python train.py --conditioning="none" --dropout=0.05 --batch_size=384
Rows from block 10, named by matrix and row number. Rows with one number belong to one neuron. Each number is 500 + 50 x the weight over its row's rms, rounded and kept within 0 to 999. All counts start at 0. Numbers have three digits each. After the name is the row's rms in percent of the matrix's.
# fc1: MLP up (model.blocks.10.mlp.fc1.weight, 512x128), inputs 86-127
# fc2: MLP down (model.blocks.10.mlp.fc2.weight, 128x512, transposed), outputs 86-127
fc1.129 097:518400493529507561496525511510510506384500500502483504500469503501500450508480650520522485515497491496486503486499489481412500
fc1.130 104:493544511491513496524498512403506502485530513504512535492485499478486520592485503439518475389451502653508498508520506506506505
fc1.131 074:504488549463485517432515524487514497537628453489527458494510477429549508489521521492489534424716497432374481582498488500490503
fc1.132 096:527501505485502515599512431436481492500602517505508532510495489394501469499531461509504508513494564572502493503501487412505501
fc1.133 086:450463482461420510504500485579513479520620473491459475568498522510464510552542490509504501477512405457456480491532500494516499
fc1.134 163:555470462501533496432499474493483506498462512400531484490537493477499492390494497475527498491494394500500565510497584526549518
fc1.135 096:502542512451487472488487504468513501519569533499500492496506491504519448523507464464494492507514400491535496482499463502508500
fc1.136 081:443523466511487479487461515499495495494505502474489500532485489509503469561505504499501506514501500356472602493513518492521555
fc1.137 109:483517516404529437494457489500494514488475494772648514471444517493487495538568503483487508479495351500519496508470497492518500
fc1.138 100:474515458491542522465462492485498569396447477491504505506506501502508493407570405462453467346430518336492508551514551471426510
fc1.139 082:486480508503515528524493510523343474532497524484479391465520510470509490458493522524507483539251501479614493497520503398486499
fc1.140 111:500533505499473488522473471457490490456550480620457609498498506571500495551500564549513492510506407494511500526524497503499500
fc1.141 093:490523482516558522490472457535423463462501416507487489455477490501488481492528485523505442493499415499632531485841534486490500
fc1.142 098:476508484504430498508496578507502504533667506466487428382511442491425501466491510502504496506486487473482514460563496478498502
fc1.143 107:520520457494554490522378533495498501493503515498511540528499521483550477418540484483525528489526475479519506526514516432492499
fc1.144 084:374520495557469439499528489457565468438511499463519493522501589503494405495506494468451569495557486491515324495398519514512588
fc1.145 095:471550551488489500493378572480495500495501497505515522498518497501449512496497404500503497507499487482518484574461491481501500
fc1.146 124:522491509493477511533541506572513475487511503510489516495396468505484525632484501507506500621500467498460498493594500501499498
fc1.147 093:454502514506524578534606494504492500515489485512449498431495391518443500496485486494524503503296538513516493558493760505483497
fc1.148 097:536478515509552489281496517487503494484500497475598486408503515497513394503520526490555610501489491495503510487488457533481492
fc1.149 094:647495411520485502564500548504489493481506510543493512492612514583511454589478488522476526486507505689500510496542498500517502
fc1.150 074:524507611478595499498531507519509469502499523498517499431520467462560504548491600477517477480500396513517502613492498602500500
fc1.151 069:468498490502685484434431480438510504500493517510385483458454495524590492509466498516493475459503504564510406507480487442510581
fc1.152 072:351509480520452464522475500545473549509486515520424513392548425467483523513416477492500578494502556487500510590528506511579561
fc1.153 077:494480512501480485517458474529487520497507495706454624491500481486505554507501497491486503533501611427472588497496507511481501
fc1.154 082:474498510536436526466544476443504532493500475488483525516498489495488498550492501504444518385460498519354508469453482492508584
fc1.155 082:490497355554495521524476519486543499451486500531460496494489481496551571518395501511450509390501480404475493468501385478388576
fc1.156 115:509381467508520561505500487509493547500479440481517515544525536507537511544485457501362489458513535500529511520494560523499502
fc1.157 083:565512487593508489482500478437561523496463467475564532479505491419461504469494494464542508490494565428498486498488346485491501
fc1.158 090:501519462490485501523497500303501522495497508460509453515424387526501484520530501504487498500518498612449495641498516457501495
fc1.159 094:512526524440513534517549537498549508500523490569501489518505530505487572534493514501507500528476495498505500482471437489490500
fc1.160 095:539528502519499502531522536217520482493372474506499467610474581441539502498503523538503468505517517567508588472480521511527500
fc1.161 109:538487502497565500531459507473518505482486186507488510474512563489498412502530468512507527510442502580497527490481507663476502
fc1.162 085:492496494492500503492530562502571534519543439547535576583501519486477484493493361513678506532462478367504452454494520487526486
fc1.163 097:427521507564516550506520496438397474510497432420484524472426448504535499528461491501487414560458517471473507500498532544509497
fc1.164 113:498478568497548615499519518502504494464480514476460471502499558495510482455528493486552519495498500500539567532506523422478501
fc1.165 066:433494501465506495456495493559494507503531481446540509487506480692614466487514513507499427535520550525502491496448552504515594
fc1.166 092:524529506492517485520460504466426509479512481518458483497465550485467522481489498492467475497681503478518511528629456485510502
fc1.167 110:509446459518536465488573505523569459494531420503509494481578454579519495593540493487494498482474668496450486490501490496528500
fc1.168 092:533493493414539538482425498500492469559494501573487483478511492618256493524490485499454508447491471540504738531537497503501601
fc1.169 144:502549495523514509480584458327539516505527521440305440526510650498463455488457506552503479488333504513520504497513506499502500
fc1.170 073:530453454553550502545479506506442463516567503497548525522492526504501457502517465504500521504552478489449496492525512490496605
fc1.171 135:471553503489509500501486497488511495501500498490455509500416469499501468523524524478502521515481515472507503468506513494507540
fc1.172 115:482500489532516487480537526430510499491508485728504524452480476425498500471541497492658563492604568529481534511494504503511500
fc1.173 170:507498494488488500503450568490503496499514511513500505499486521501508505497498500504432497447373571510508478531453509295402535
fc1.174 083:634509501490535500526490469504549473497503472500509514509515585500541561508472465485495478535500675544500520515578512590486505
fc1.175 108:503507540510499465489477494527497488502518457509485490490391498497489507524498503497485515487501507416509479336526494486500496
fc1.176 106:475512520480570536504502508449483486441592489492479513580494496458572420500479500509535679500350495471521522523500499495491498
fc1.177 172:453488500500497502494488563505500495486509438498482582496482409499524499483515567535536562410392412490654489509494500482496530
fc1.178 086:498530494485495525515507494499500610472500519528514481510503487517525503513509486445472498488534521494549472425473520503396501
fc1.179 098:509501529403514456471503494531502530535481514569491312422480501531574536445497486507484548547518503515501484500501429512493503
fc1.180 123:423584493521398554494509458502474469512616508463482507478628350527501523553456546563552503499516382508494502494543501510483513
fc1.181 091:514505473482494488502504404546431503524470494542542481475545485525522506504498444439498552511607549544485505577539433655482661
fc1.182 078:516515419484491425511403528593519515502543492500507521516621451510541497493489540562509498614492503494466549486474499520490592
fc1.183 089:453527471418528487489470495614579482501450523517523479570487515483507550507613494505413481499514495508533534548473459490367590
fc1.184 087:513437455513513440505458516534436383484514530548502482484509539508517489492522435328505518496468287588377490521504484468559496
fc1.185 084:505469503499475500522502422472494498536504506518254499533493403539485429577652616607531492480420426621488603446498477498525502
fc1.186 082:459517312542442465471405449472494554499482480476449472464460426511501483530501514488447466502524485552458484465513495489490500
fc1.187 097:530503493496496578517323500500376517514500390500497519514522503501509492496478619510488476489496561495513583502502485521513500
fc1.188 087:506502507510498498505394497617502493547493458614511524506311504454514502483479503602531518481563490382471437498531535549502503
fc1.189 077:464507493485525479495470484536512597507456472466474536498514519406484499479509481475494553490501485499502507491497452408400503
fc1.190 091:463518401490515561509467495431427505502504538546508543466497477489474504696517499499499559433506529468525480512531506358490500
fc1.191 087:494497516499310545510492479495505491521438669486492478509515496360419471501546494500501503502496503524541561518496490482545599
fc1.192 092:515509495516529498513490521642503531413503528519509494469492467522526495486522485461490408472515496580334493578233519512514499
fc1.193 093:489460487499511439537444423504488449503499489492497462491504500440499517539815524518493560542519483429490429495496498502494500
fc1.194 083:503516501487523499515562496515497534501503499494455466534440518463512517499451471509593503483638410538290495512458528439566498
fc1.195 085:342478511523505568476497470468546540473555498483481605505507555412510402429488515470493544513704523506499491387478483495519500
fc1.196 118:368519479498543438491506562424536490499174550501514500542508559467628475481503510500509601482510515535509491596491603492511496
fc1.197 103:589512480463535451451493507487512467499491500529499485467453532454507486370510513439543527510485464546510518615479480526452499
fc1.198 091:653493505499515522558483496512571473500559415513506462508483498509527563550488538468511436507500448492549475624406468500486500
fc1.199 105:424485430478503502467538515534454510528481532515474524485543396511527486510508612514462500507502475486497519503522477486492500
fc1.200 155:494709538504464550531504502482504539375497507500235508502491472483535502503521518497562481482495513486478498567496483499490517
fc1.201 072:469542510476479516541485525491473515496523500596447502519578492494497456474514519464417424473527489356475512498431497486491499
fc1.202 065:488473310573500541565518469364468400448498520521399483548455583540529623521453520493499455538514490446477474487492477503491499
fc1.203 186:506504506564500495507520451501503528490499512503503491494476496501501496513511499506500549569538548500499506494509474766533529
fc1.204 167:500502515594499500459514491565561501514521491514363650494497491505457524495505501514520488494499486429498576502508505526463502
fc1.205 078:504548486499495474474473543516568497515514666507506514492312486428440515506534478547564476405499463504474515472510482491484504
fc1.206 094:567455480499498578518506548501500547483464497496503500508483493442508511495494267555479569428545572490565358507495490451397509
fc1.207 116:556469584491509356518663536596449449481508530566528515482523498495515611561459463496501526498590561471518519431512581541535502
fc1.208 117:513505648349435516483474512451574450486552470514499481503422558552484428509495439496528492484533503529497500467606486512527550
fc1.209 086:479530474533512561462534527564596488477544507484514473491445500494514516486537503516521493523473496512576500544538404242465501
fc1.210 100:496487500517383508442478496544491390517507522516499506524502510500529514467500510468466455500587508462500533503500643493507501
fc1.211 103:504533507483531524499501423427452499500448674499502507503500584501447396488241497391525497540502529546455552518498508445501502
fc1.212 089:496387484573604489496508515511521513498464501536470627500489501515481529473477490512463536612588497491500478524467507503500500
fc1.213 093:512503498503336531503513421448478495454540486644502526521519507550540483499554493527483531463496462507502518496495494528500500
fc1.214 094:532525486264511488509497525430541505493499468519494579542481479496517504522534505608499476590517505504504592563496498496492497
fc1.215 072:466487553574557514502499501494494475534415486459506617510512523331404469536520550597488495487486631434493497491520484457482500
fc1.216 156:438496502504498506493503494494523542493492490526490467490529586473522489531497482505489499479694503478480496428471493520513530
fc1.217 076:481460499498437497615487566440524420478493516395453577471550496530527530493476502587511512493476494491465539420482494457584577
fc1.218 097:502492388510495496507496498499492527511501493520530529584543515537508503512644499366536429509529521499501544512474508519500500
fc1.219 079:331592504503500452468495517462492508470525509487509606543457495504546500509506433453546524491492514498518527502456508641414503
fc1.220 110:536493499408496523536513463424477489508502487554541594501483518540500498483496500502483570423515469491510572495508508479465593
fc1.221 085:499480478504482523501544466482471458525493498576503608540485496482523472499490377487472527503499551521529511505457468515484499
fc1.222 076:454485509506500444499665474448520493435497412522487513493542531469500523527493502712500488509518496465495503505495490492501500
fc1.223 084:457503469543499510478534524508513499500551524509475499489504478527559505526499485465490494365485508496522536473470499500471501
fc1.224 081:495467490556500586490493443500477508473493537489494532495482514477462487472481451504475503625501538511498422470422499521510501
fc1.225 087:304556482499485500680502499500571503499492500498490573555490507490573500492487531533513514525496500466610506495503509491510578
fc1.226 078:620521405511494576604507505528494497512500558442512504493516532478514499490545462432486451502498497498447499479472504495512502
fc1.227 117:585506401494463505620457500484481508508818513476456496559476372484496511513533512593488575526482501446500502452496463512500503
fc1.228 096:499576520500334512498534521495450241487488433486487517332496451505485552482495491526501488507496493382547461498381550467490500
fc1.229 099:465555490478456475447501491494507499514473580491500466427481493446499645469489483505439515490511472496477561517425520503563502
fc1.230 108:353467376483490491495501404526504512524684845508510547515449612546501614502495493447496528487523500497503489432484512480498502
fc1.231 074:501522515510390507540470457499500504500566507552588470515506495475518497532505478455511522509504474561498499474393510484479500
fc1.232 095:512495420540495473529480474469530504467471485523498506506280537521484461541611586493500500398524496529536464541499473641480501
fc1.233 123:430537435463514522516500592518507491500491465498504500511497560542519506536487505507474519515504374467485508489499458506380501
fc1.234 088:511651383504499496529556477498502503546503602498614429494496413505475501481497519497491511504524502497467482522537618600470501
fc1.235 087:516502498483506421458494485531582500510396556531501540431490513501525473506479527498441593499524516482511486526608418493493499
fc1.236 080:458484425405492489540481523498486486480502500508505503541536503455523485381511436570497479561553493495506502525553501565461606
fc1.237 104:519505498514473483495502482540503531445481467511503559472472511499468465522491435511325471524311497519490506467500585474504500
fc1.238 089:499486496504498553504465529511441476519485515443584472526467491523523491493530467554506438719479500495520513497474494511531574
fc1.239 090:559498568466472489458499502506487469420427545559496479453514519495478483499511436521499450482490491445587526500578548563559571
fc1.240 090:467529501561499441538491568505428400482474535492386531461514512432471499459521493532474494495454495512510513509523498497596503
fc1.241 060:525502404420573465453389477507509486480488515529497507482495483503498453469495494489537520487500489453460541490415609522571584
fc1.242 074:502575385486645472443505433453507528499505499478550507507442454509513506501488507511470531499480520521390501550578509499558572
fc1.243 096:499506491473530560483555554522499482533481479500471489497532474499494508502515663481500569537514529507485532531380511474472501
fc1.244 090:393508690438445545508535554499486485610504502481554502502391479487482454496529565453490511501505525499523520509434390507501501
fc1.245 090:499518463469480480512494564537498572507525481528496462497507419321528503500486499490437524566580453447448489414493532487499501
fc1.246 101:454487487522491491507505497571509480505695511502353495474501499500499318525409495556523509465547526489453501454441488482495511
fc1.247 101:530493497489492514518482507506509530491500511504659508473492416505529515489478520534494482478490517511500491524497694501485499
fc1.248 099:455518503502495516488488385416425535516491509487645467578496497525497446515489506493525415478246510483589501499501522494497500
fc1.249 096:528481503488498499481479514498493442501503528493481475508351498480502313381378496471428522507439511478548289502500513570520500
fc1.250 065:509497493517510453503441510507581516511492526461518522300492519527671474493406554537432501540598483490475576485501506401623576
fc1.251 096:499496503502505483579511515537529487509489487508490487535521475534510582524494489478509532508526501501534435501509500658555497
fc1.252 075:558524467449523609680531495486469474496592512526502557544596501524386610492499489521526532500524481493592535324450506466455499
fc1.253 117:554490515427585599489497505495509415513489514477564490431512604528483484491475609498492496521489505459506522495466568503515569
fc1.254 101:510495494532530502503497510602468497513306499522485519499493496496505508512446496514468507240558508510521508542507558427500502
fc1.255 093:482526495448494328510704548494509493454511458511501468504489512514519396480514495499477504478509533474487475533497525569498501
fc1.256 106:498498502500504530441524474511436556529530503507476502441509560488542551516503474503498500486498475486561416575508507371470500
fc1.257 100:537597500580458447468500460496491530489478500520385497463505536523525427493488389489491504514464497502498426470637528496517583
fc1.258 068:475524500507496495506537695509466524466503499494484518514507616514596492526770480492504494487503528514468439445452512548496501
fc1.259 094:536497533481539509495459506484397420309519601512481510504491501388545484418494508503503522488484465439505504503484500493521561
fc1.260 088:548474487522527480408517536495517567515466481484195452412512500524491501537501501521501535515481489497554481471494470504501561
fc1.261 112:529505506493418540531427537509487522509484512495489449490519496503480492499499501484538498492508553508399635500484498516546500
fc1.262 143:502571492508498483440490488501497506493490476442504599526483375499541529465503565362518373513497534506605492507468472547491532
fc1.263 086:531493503514507585479374498501526456506508502513452501503538494508483479503432516586518535323489490498445483483586484432499497
fc1.264 098:462471502502392446542493490541504505498673602486377556503583508484518529632456574523490502515425381513489582502494533500500553
fc1.265 092:492368507507492328522464483599495415479503507507497495493456473460495526545494494494543463464495479554492414545479512527500500
fc1.266 117:482474502583515565490510500527529503481465488498537443504499500511508605493505432502467498493482487500585479585496501505507540
fc1.267 086:519468488484666498499496486505500496453505494477509684512462503525498344490503501496518467575515520500408688503395554536504507
fc2.129 101:495502502477478443558538486406482453528493520529488395508495508493484485477502453508466510491501460497437544474496497504500514
fc2.130 100:428445532517551511509499543535493534532397533504506564510616440593513492477481541491452539479523490492468521485579503501533501
fc2.131 077:486402500500511532504525502518460485440453505515534527423463486550503493489497501499557500479434311491493583496465502465514508
fc2.132 083:456506504499500494507483493496520341513456515509505502645504454543552547510452478478493513454394485446467479444574485549596498
fc2.133 113:537497506553500505495530512512513578485500398500496501507502531483522724539472513389473501482443506489518425494403532377515510
fc2.134 113:535505519486508490538463527475496503555516498499546529483589543403645503496465503480495497494483491532511504539500468414500478
fc2.135 114:508493500514501511452501466488507466523500491548500495493547483519455501458551487475416503373501497493475489505492500500551498
fc2.136 099:515496490476498513523531501492512504500501519546497491482552448505492529493375500518513405469506478493485515449501498512554363
fc2.137 086:580514530492484512514509444516478540358506432676533503521500499554250494702583513498524534492505526481489535547475487507496504
fc2.138 117:540501502530458440492498498494582506507506499510563531493387476487466650514493522512498476497525364504510599482547483520493514
fc2.139 084:500479670526534429452503525487614495489486490514601434575365523517453485582471558476493498495381566508504493477595515652530517
fc2.140 092:468436528500479441470579528710529489445415552395404488483499489464434578467473460536400503495497499573506490484731474507489511
fc2.141 087:500482575514505492495430523494501509490503505443569511523525472506603690555475436570515535493500516540415531372500485480322506
fc2.142 097:527500532540507519376549488517577562500518461510503503463503441484508455491534515474496622485580469565503429514539511412608522
fc2.143 077:478562608496497514483490472519381485523480447460502430494496487506505502492507522442491485471513495404480601504540513468707511
fc2.144 093:519478504476471502483473343580459510409516517534515464546489495323480504499510448636495498475477495521430593464499524483488380
fc2.145 078:500529500538546581506494480369531511492494518496495537500547519503535542488269454476506471497496515545506518508495510501485487
fc2.146 114:435569550479502504598499503253495522496467496483501491483551503481427528481506524502464473496471604487505503501448503509514497
fc2.147 075:514484525529512440487489460490531511493493499502347499563454464476643502427509492507513480490519487510487541448494511440469509
fc2.148 094:511503694523443489481617474478492534498489570738495517524504485447477438481504526464495508499514500509506501577496587483536500
fc2.149 110:509431500581386496421536499479507519499503499514475543468511494490496515242483497587489500378503485482726463384495570503494505
fc2.150 065:570471500459544512453417559550450504466489444494473544466496514547525560524495494272482507474509519536494559500507506501504513
fc2.151 114:528487496458717418498526516532505473556605537495470520503535539501489443510503501512420444486471510471526506496484497481459335
fc2.152 086:540504500528482525519520532457494497494469485482500523561494695541466446524494530490524498485565539490563525480546495455460289
fc2.153 088:535505506472551503503451504533514469494486457535502490470479475524493504476461343493524470498456330513496503471485435509439500
fc2.154 123:503538497490486461453593495506533489495531488512491565510495483491460498477504589530480521460495423480703456513523610498496393
fc2.155 122:501508498444490491580405466504497530471467490501588479491514499436519510487510489485426468497500510430507446499501466508509406
fc2.156 136:483498507507489498292440499505498503602531561513535418498467487463502501495550499505662520472439512394467598437442492536519508
fc2.157 096:485782507503544504625482498481502506490484493489519532559509505351428494525495540507474331500515501530474424481501526470495494
fc2.158 086:506540535461499510502501586514502493394484483545550507475581491536517497422484501529493501474545439524548452471581453578509512
fc2.159 095:497481508508439466352512523500488490499533503435499499401539553507822501554513501513464483493486493481506491594499522495377500
fc2.160 098:497473555501498519521547499509507502518408501500544505556554506593499491499502508507505506498525506515498496499431513480496525
fc2.161 077:508498498533524502487523562508498501468515520457492507507559446506490517440448503398488496477455451523508497514510695467515549
fc2.162 100:590491614431511502535492538469520515478522503474484522434461470490513702487466499529493493492534499500623524494497430509708502
fc2.163 105:537516512503478513501502504496488487517560508371501556490615504519504496521554606471503529513483473503494449402490509491456500
fc2.164 083:508481511486491463516446546498481492501474549518436485503505506500477516512464524483503574339490469495550493491493465507510493
fc2.165 098:463509509503470546496486584480490549493469474494505498528448454519455481515501493496499507502484418483428503578501464573494382
fc2.166 094:491531500485486434474507616480494540516495505482499540517492475500517510513535499517499558474488497478423505532532528478557518
fc2.167 105:524430543550517473502455494542420538513515506456519480477484541517587512469498501456671303498446479503495483511549504502497504
fc2.168 101:505444482557530457494543549502508518499502529344601549467438502549548740555431445531537544565543483503514532389490523524527457
fc2.169 141:500510531548502498514492527728523479529486524669414506518509495509488467507530520508496500490525472497506491502643517490498500
fc2.170 116:499499497500469510496510512507512551552482592492516484657460374508567496487512488546458489469500503525533517507382517494523443
fc2.171 113:415543526491547477476564500460507488489526525502427490494458448497508435503436661497484555489464423502509498518526401482513475
fc2.172 096:543709533459494501461486540468510449530531496513553525391499490572527488412455516483497454502508534484497534500530351493499511
fc2.173 174:502504509504503493504509528585511501494453508498468500499492628524501492515509487498500495499396489508504507503500506779501499
fc2.174 088:507609506503460503530530500500500673504511525475508441500423566369516387331494364508479498454427502428484517473588463476511501
fc2.175 087:477521509650503479498586450460553467403501493503547474531516498516478491411492482499453449428300526505439498490351468494542508
fc2.176 077:388488526422510537538543494506526487524468454455504467491496500623496535408467507494524553498486506511509519528480505514520520
fc2.177 164:503487513594454486485472477509498516508502495477482495546503504510517491506506559500464499498508494494572507537543508538514488
fc2.178 080:569506522495509495508561455611540340487505356564488470497493530500551418485454535479469471499409516444379525535486429547421503
fc2.179 095:554507503453487487502515496493499504522523512591488502481566507408494504505528495504488484467491693471494511496512451529495509
fc2.180 095:481536503465502467488408490514517508499311498515421339524511505498495485573554485451486487464535555493503457517496505413505530
fc2.181 090:504584499462457502475375509547528479579546431439496486500474496527501504541492551394488561483470517513508584508519532459521440
fc2.182 111:498510501513513515496437507478512444548274470491494514428497561493459438552495501513505470459642549522497505451533486515561416
fc2.183 086:499496508443492488482445525550494500438498492518517506512538523558409444513509535485531499460496470495428533466504515496423471
fc2.184 094:517426555515533486514528326546556483543515518518606515502500396394548491477529476601512487474509494507507434506499496453533514
fc2.185 095:522510633487483488459457493481371535567497492450336497524543477431505461513508528630501415496471528497500457624371400510492503
fc2.186 101:501469524488484490459507494458498511500449555485662498459528492568531483501537500498505410501499498491515494480518513532497513
fc2.187 075:341404506573511494430541512484483511482505564524500593515500499520488495503452510492526532508483514542514562406517524533498501
fc2.188 080:455512541548510518449500489534499697486499492540503512388490495498454432535549516510371478495507592467504539515535516495499526
fc2.189 084:501493501425503489502460499509397388628636481505499567502506442532502464469520470488498524499478538507498501399495534538506509
fc2.190 131:515501500432504490624391464531477494497472542546506498503474500402510262511499293499505524497467489492489522547502384487660505
fc2.191 104:460542458533484255481499513495502499504493365499510517496557487387469474498493462514500482457501497499504496500525453518503436
fc2.192 102:523508506497478489497494483510490480532528519523502571507508510514527459528433512505497528491668518416505481489467470505482509
fc2.193 107:510506548497493494532558518515521483483511523494366490506582501447513503514276429533492498501500458460509446536481505501488509
fc2.194 089:511500579492497493402463496462442500525504491507499639560499503548312565512480471520467509500414505330446493518496499542510500
fc2.195 074:597615503542489473478483511490527515495509560431394499484566468513519412537502489579413501478465486473667504487472480493529511
fc2.196 094:500505505394491513500504467502497477494488522521532543514476493447451482462499576492506407450556548500451501539461570504505522
fc2.197 088:491502534537494550502536485504496612490500572499498500529503463496490495437535483458505415487505483515494493649531551491508504
fc2.198 112:512500503500386495494491611511573504459497557498385472551445493487505512495510505506495463501500505477493499491569504442535514
fc2.199 102:473522505549485518473428502450481541533498528494458505568483619496494496517492352497373502501353775476461508517481465523521514
fc2.200 113:482521501499477503515501458418523295496508506512279465531488561508523499510501490508380542485435508560576525452497587502485482
fc2.201 133:519494501481491492500476523517383517450535477223521499504433474507497451502472488530561496490518513497490495495741502553497506
fc2.202 107:595528518498644509509506436499507490523524492514496489480499371392525483448448506506484486502517487507500487495551515501500515
fc2.203 164:500450554493513434511496503486436549497519498505534497489499504520499507494496500554551513492494501499456534622483465191503500
fc2.204 170:524504515497488454499506529501499508492502516487497733639492495484497477465522498524520420485446524510506468497492484434558478
fc2.205 084:550502501403494496504478438506521551522530305510543508507498598495495539492505518464520493481455561501505499482479513496490518
fc2.206 057:517422501484503534488483526574497535502492460440524481504478522519500545662461533498552504383511501505526459486475567520685509
fc2.207 093:551476509494498493537388500515607454533522517480457499515496563493359516496518475408503623500486522469640445503510536500487505
fc2.208 106:496442420504548498429510529510508501644503501500500456531497528491491486510438477391496450490382493469609506472487411426511452
fc2.209 091:510478500483494487485502565556493506487496539503528438491505505535507434495483547473482501404451527459506533472501300502488513
fc2.210 086:520574524522380515477512515454509575495463500447490490352484486481443516439485501487414497498510504584489570436455483492507506
fc2.211 108:498477501418515482485487519499496480411482469529446503472334495498545545490434487551618496474432506518492500507493476510269507
fc2.212 091:508513542495449500499427502478497490538465497508510479587501721435497529495512497479495498500499499505603531486503496509509513
fc2.213 098:504498519479574449471494495529621507489504386450454504517553485499508498490567496679683588492402487506486481492519493488484508
fc2.214 114:603517505538544507746492448508480496473507479483596576507501490486505492315476516487500496499470494545495510501506512520504496
fc2.215 086:510503501564506492507486517488543610461509479494552548483500432505596444499502550503598608486427771546494494579508515482502503
fc2.216 129:484509501512434480375487435505490502499491496513488500504492544495547493489566402564497503499505510493483501566452480460493487
fc2.217 107:507538495512500358518460477485453474481421446500497518465498497492504583490457504500516494440490500508410518496508502528522380
fc2.218 074:543493504507552511469417505494468515490527527504475476495498526536454353452443507675505500465478437576510463551459517485487525
fc2.219 091:431476520494443580574525483497407605499477614455487565486650553516507488488497517456441421495499505499435533501494525507441514
fc2.220 093:498484465512527479526508471559473664496490572508506509487501599509475503513493506586474552487472496421397500460492489500504459
fc2.221 082:510502755495534480460490435491501495518521510489482550467538503508503558360501472501487534499494499509468500416571519492448502
fc2.222 103:473519500622507449478505476501511398521516483506510483515478477490518416477483478516510500463504486385489512504489489506376500
fc2.223 089:474493509433514470507491464515532313509564512500445437541535502353549634500499522528528541463483510516475524528484504460528502
fc2.224 120:472513527435503412515505498503441499501517518649486409497475504503498505512464567390517498500478464519504442518489499525567530
fc2.225 081:478494505495436526501502468533522508523499487551524501468499565476497482427503617512477484480366502374508525555438513474522416
fc2.226 106:490484503511528483424474489498463505522492452501494498534501508545491481550495490564538510486661498478522548488461491519532503
fc2.227 087:540549547500487523498423512477494545503374521470533496405489706501541514465457478515515482493505501498445544611464501480332502
fc2.228 095:513490505518497471511524517470497524491486525494508492644516506589516359511403499348508446497480545459489507484448469488518498
fc2.229 095:509511509470502483528505476567503312525507493479424474574519499409410501586497543509504483500500503504458503509497497495491520
fc2.230 102:481526693492490446421470490567502704490441523505498652474539517497518502499526458603562550492544526435545531510503459500478521
fc2.231 097:546394498492479501527530505457490525500483524501495479482500525432492535494498493479468534473702744517525478475493554494564521
fc2.232 090:497494503510489604496498509510417515491496480490447523459445489561510488490429495543513501484590498514514504477500541499481517
fc2.233 105:529495626501502495510522477498673494510405498517488497506486518489362497551438465501490499498511472508497531470494505505495509
fc2.234 093:501503545487486513502487500525470566474524519562501495504511499442534472507506477554539494482519504500350463553493455500562506
fc2.235 094:479654527434510499504488507507454471550510356604532641503525537512505469506486497480514418435502456479459473467493462493500496
fc2.236 098:540502462513499473537453416487473521558512484510511511518494523250479507495492560499490367396657502501495459498543518485502389
fc2.237 088:513481501458483485483529735494517572484505496484372490511509461484448509508487554438449518489477540522502506502582496457518512
fc2.238 114:504454491510492490507535508398520519541497461488622501566648510489487498530505502483489495459422504495508475488515523493503448
fc2.239 104:437500497534521447411517458496515518566519560473493571503468497509575482510444497486513373489518497471484472500605488304520428
fc2.240 096:461432514499518497495506516498503526516522516481482531501505430476491473542399542530545707504498590508501486481521543541504492
fc2.241 118:523462510515596558519496510478508501641551393500501500452569486462508553511499487521454542501497523430481516582498387512496360
fc2.242 123:486514498501500522450490495498550501550498500493499493511467507565502491447505432492520510482513496500507579519499506484456359
fc2.243 088:499489508579428497602465494466506517647539510437500512514463481494504519494497469502508533497479491479486562499473583488496497
fc2.244 084:501495503518625482532538473482500571416502501508564545589528373540464526509466524528480506505519467492444384528491537551500505
fc2.245 083:532485504518476499521470440561492364514365503501501500481490609493566482471500495456552498499498525477446512422529455533490515
fc2.246 124:481497503506494521431529537347506479485372508517511465499324526448381381493479485516481504491501383486482512537465499474495514
fc2.247 097:506521501517528498483495554480465511487500507526570433457506493489498515567473530500415466499500472509466442523536507518487505
fc2.248 096:502389502564423498557500407488479480511589466682496593481496500486496498522553506531511474501476586544501539524442485468487509
fc2.249 102:500486597422485486519478491497501511249477544490500449502499496623508460586490557483508486497488511507533638498504467486497497
fc2.250 094:549480499568477498445448511482397514506510517470518520457506522554536523499507564487685481495510507538513436443518524496557316
fc2.251 110:464497576505507504496430440526510493501500556497411586488476486532490500483501511410484503507495501559501505494501512497584517
fc2.252 087:516470517470543518579512504587484495492515634521544507465560635519460513511524511502479548483497501507501500520494497489533514
fc2.253 121:460512367520628396489499492476493526400516501496707479536503488593517425496476454486500434414487487500576498518491500504500448
fc2.254 070:483508506489499537490437508576523480517527609420522427484525523479492583418474507505518509455467423559488413512575493511480519
fc2.255 100:471527513477526483508523532480497517499490386481478495502516597526473493499591490516543511497451505322527476493482491502570518
fc2.256 083:474614506503506459562498493511555506539515530493527543517561442499490523542506513533516533500528410558457357515519405498529519
fc2.257 118:502482506495451574538538607510504504503495536359415495481502518492598563501423488476492370498503445468505500507508497562500433
fc2.258 087:515497507521499459452425534537448565504480494506501549482491484541475598508507499478507575461500526252549582458504487511449502
fc2.259 091:498490426484503417521557529448466468441472508471707511546484544471348491503472425505466497459384468588474496468499480465497414
fc2.260 095:366530503512620443451487492508499364494462478489337459467498463493524519498614504478458456493491550512486522457509502430497412
fc2.261 120:497497505504476395495511497452514476510491515524425514513499461527493503530498550484502493485497479477477507513451508484499502
fc2.262 136:454516530439551496510486517544488510504507484494506443500491507502504441495549499493496498504512519461502501428524502492497482
fc2.263 112:519516658303487497504463440497498475554485462408503510399545352491474501507545495470486500490420469502520487499515510548494500
fc2.264 121:456502498514452523497549496500443563491145497448491417501503455527504432501507491598505510485508503485509524521623475506484416
fc2.265 073:526438501529536570632554456434486556505504489504495568516546537418498529424487539500550455491573605546463472500497507480467513
fc2.266 094:470486503467492473506519520583467536494531480536500466500530545496497460500527541508489512480504499552515453450499515417499473
fc2.267 091:471520499516512531447512543443543487476510493477583523491400520519485502464535499498497458498534518490500447493507513482499497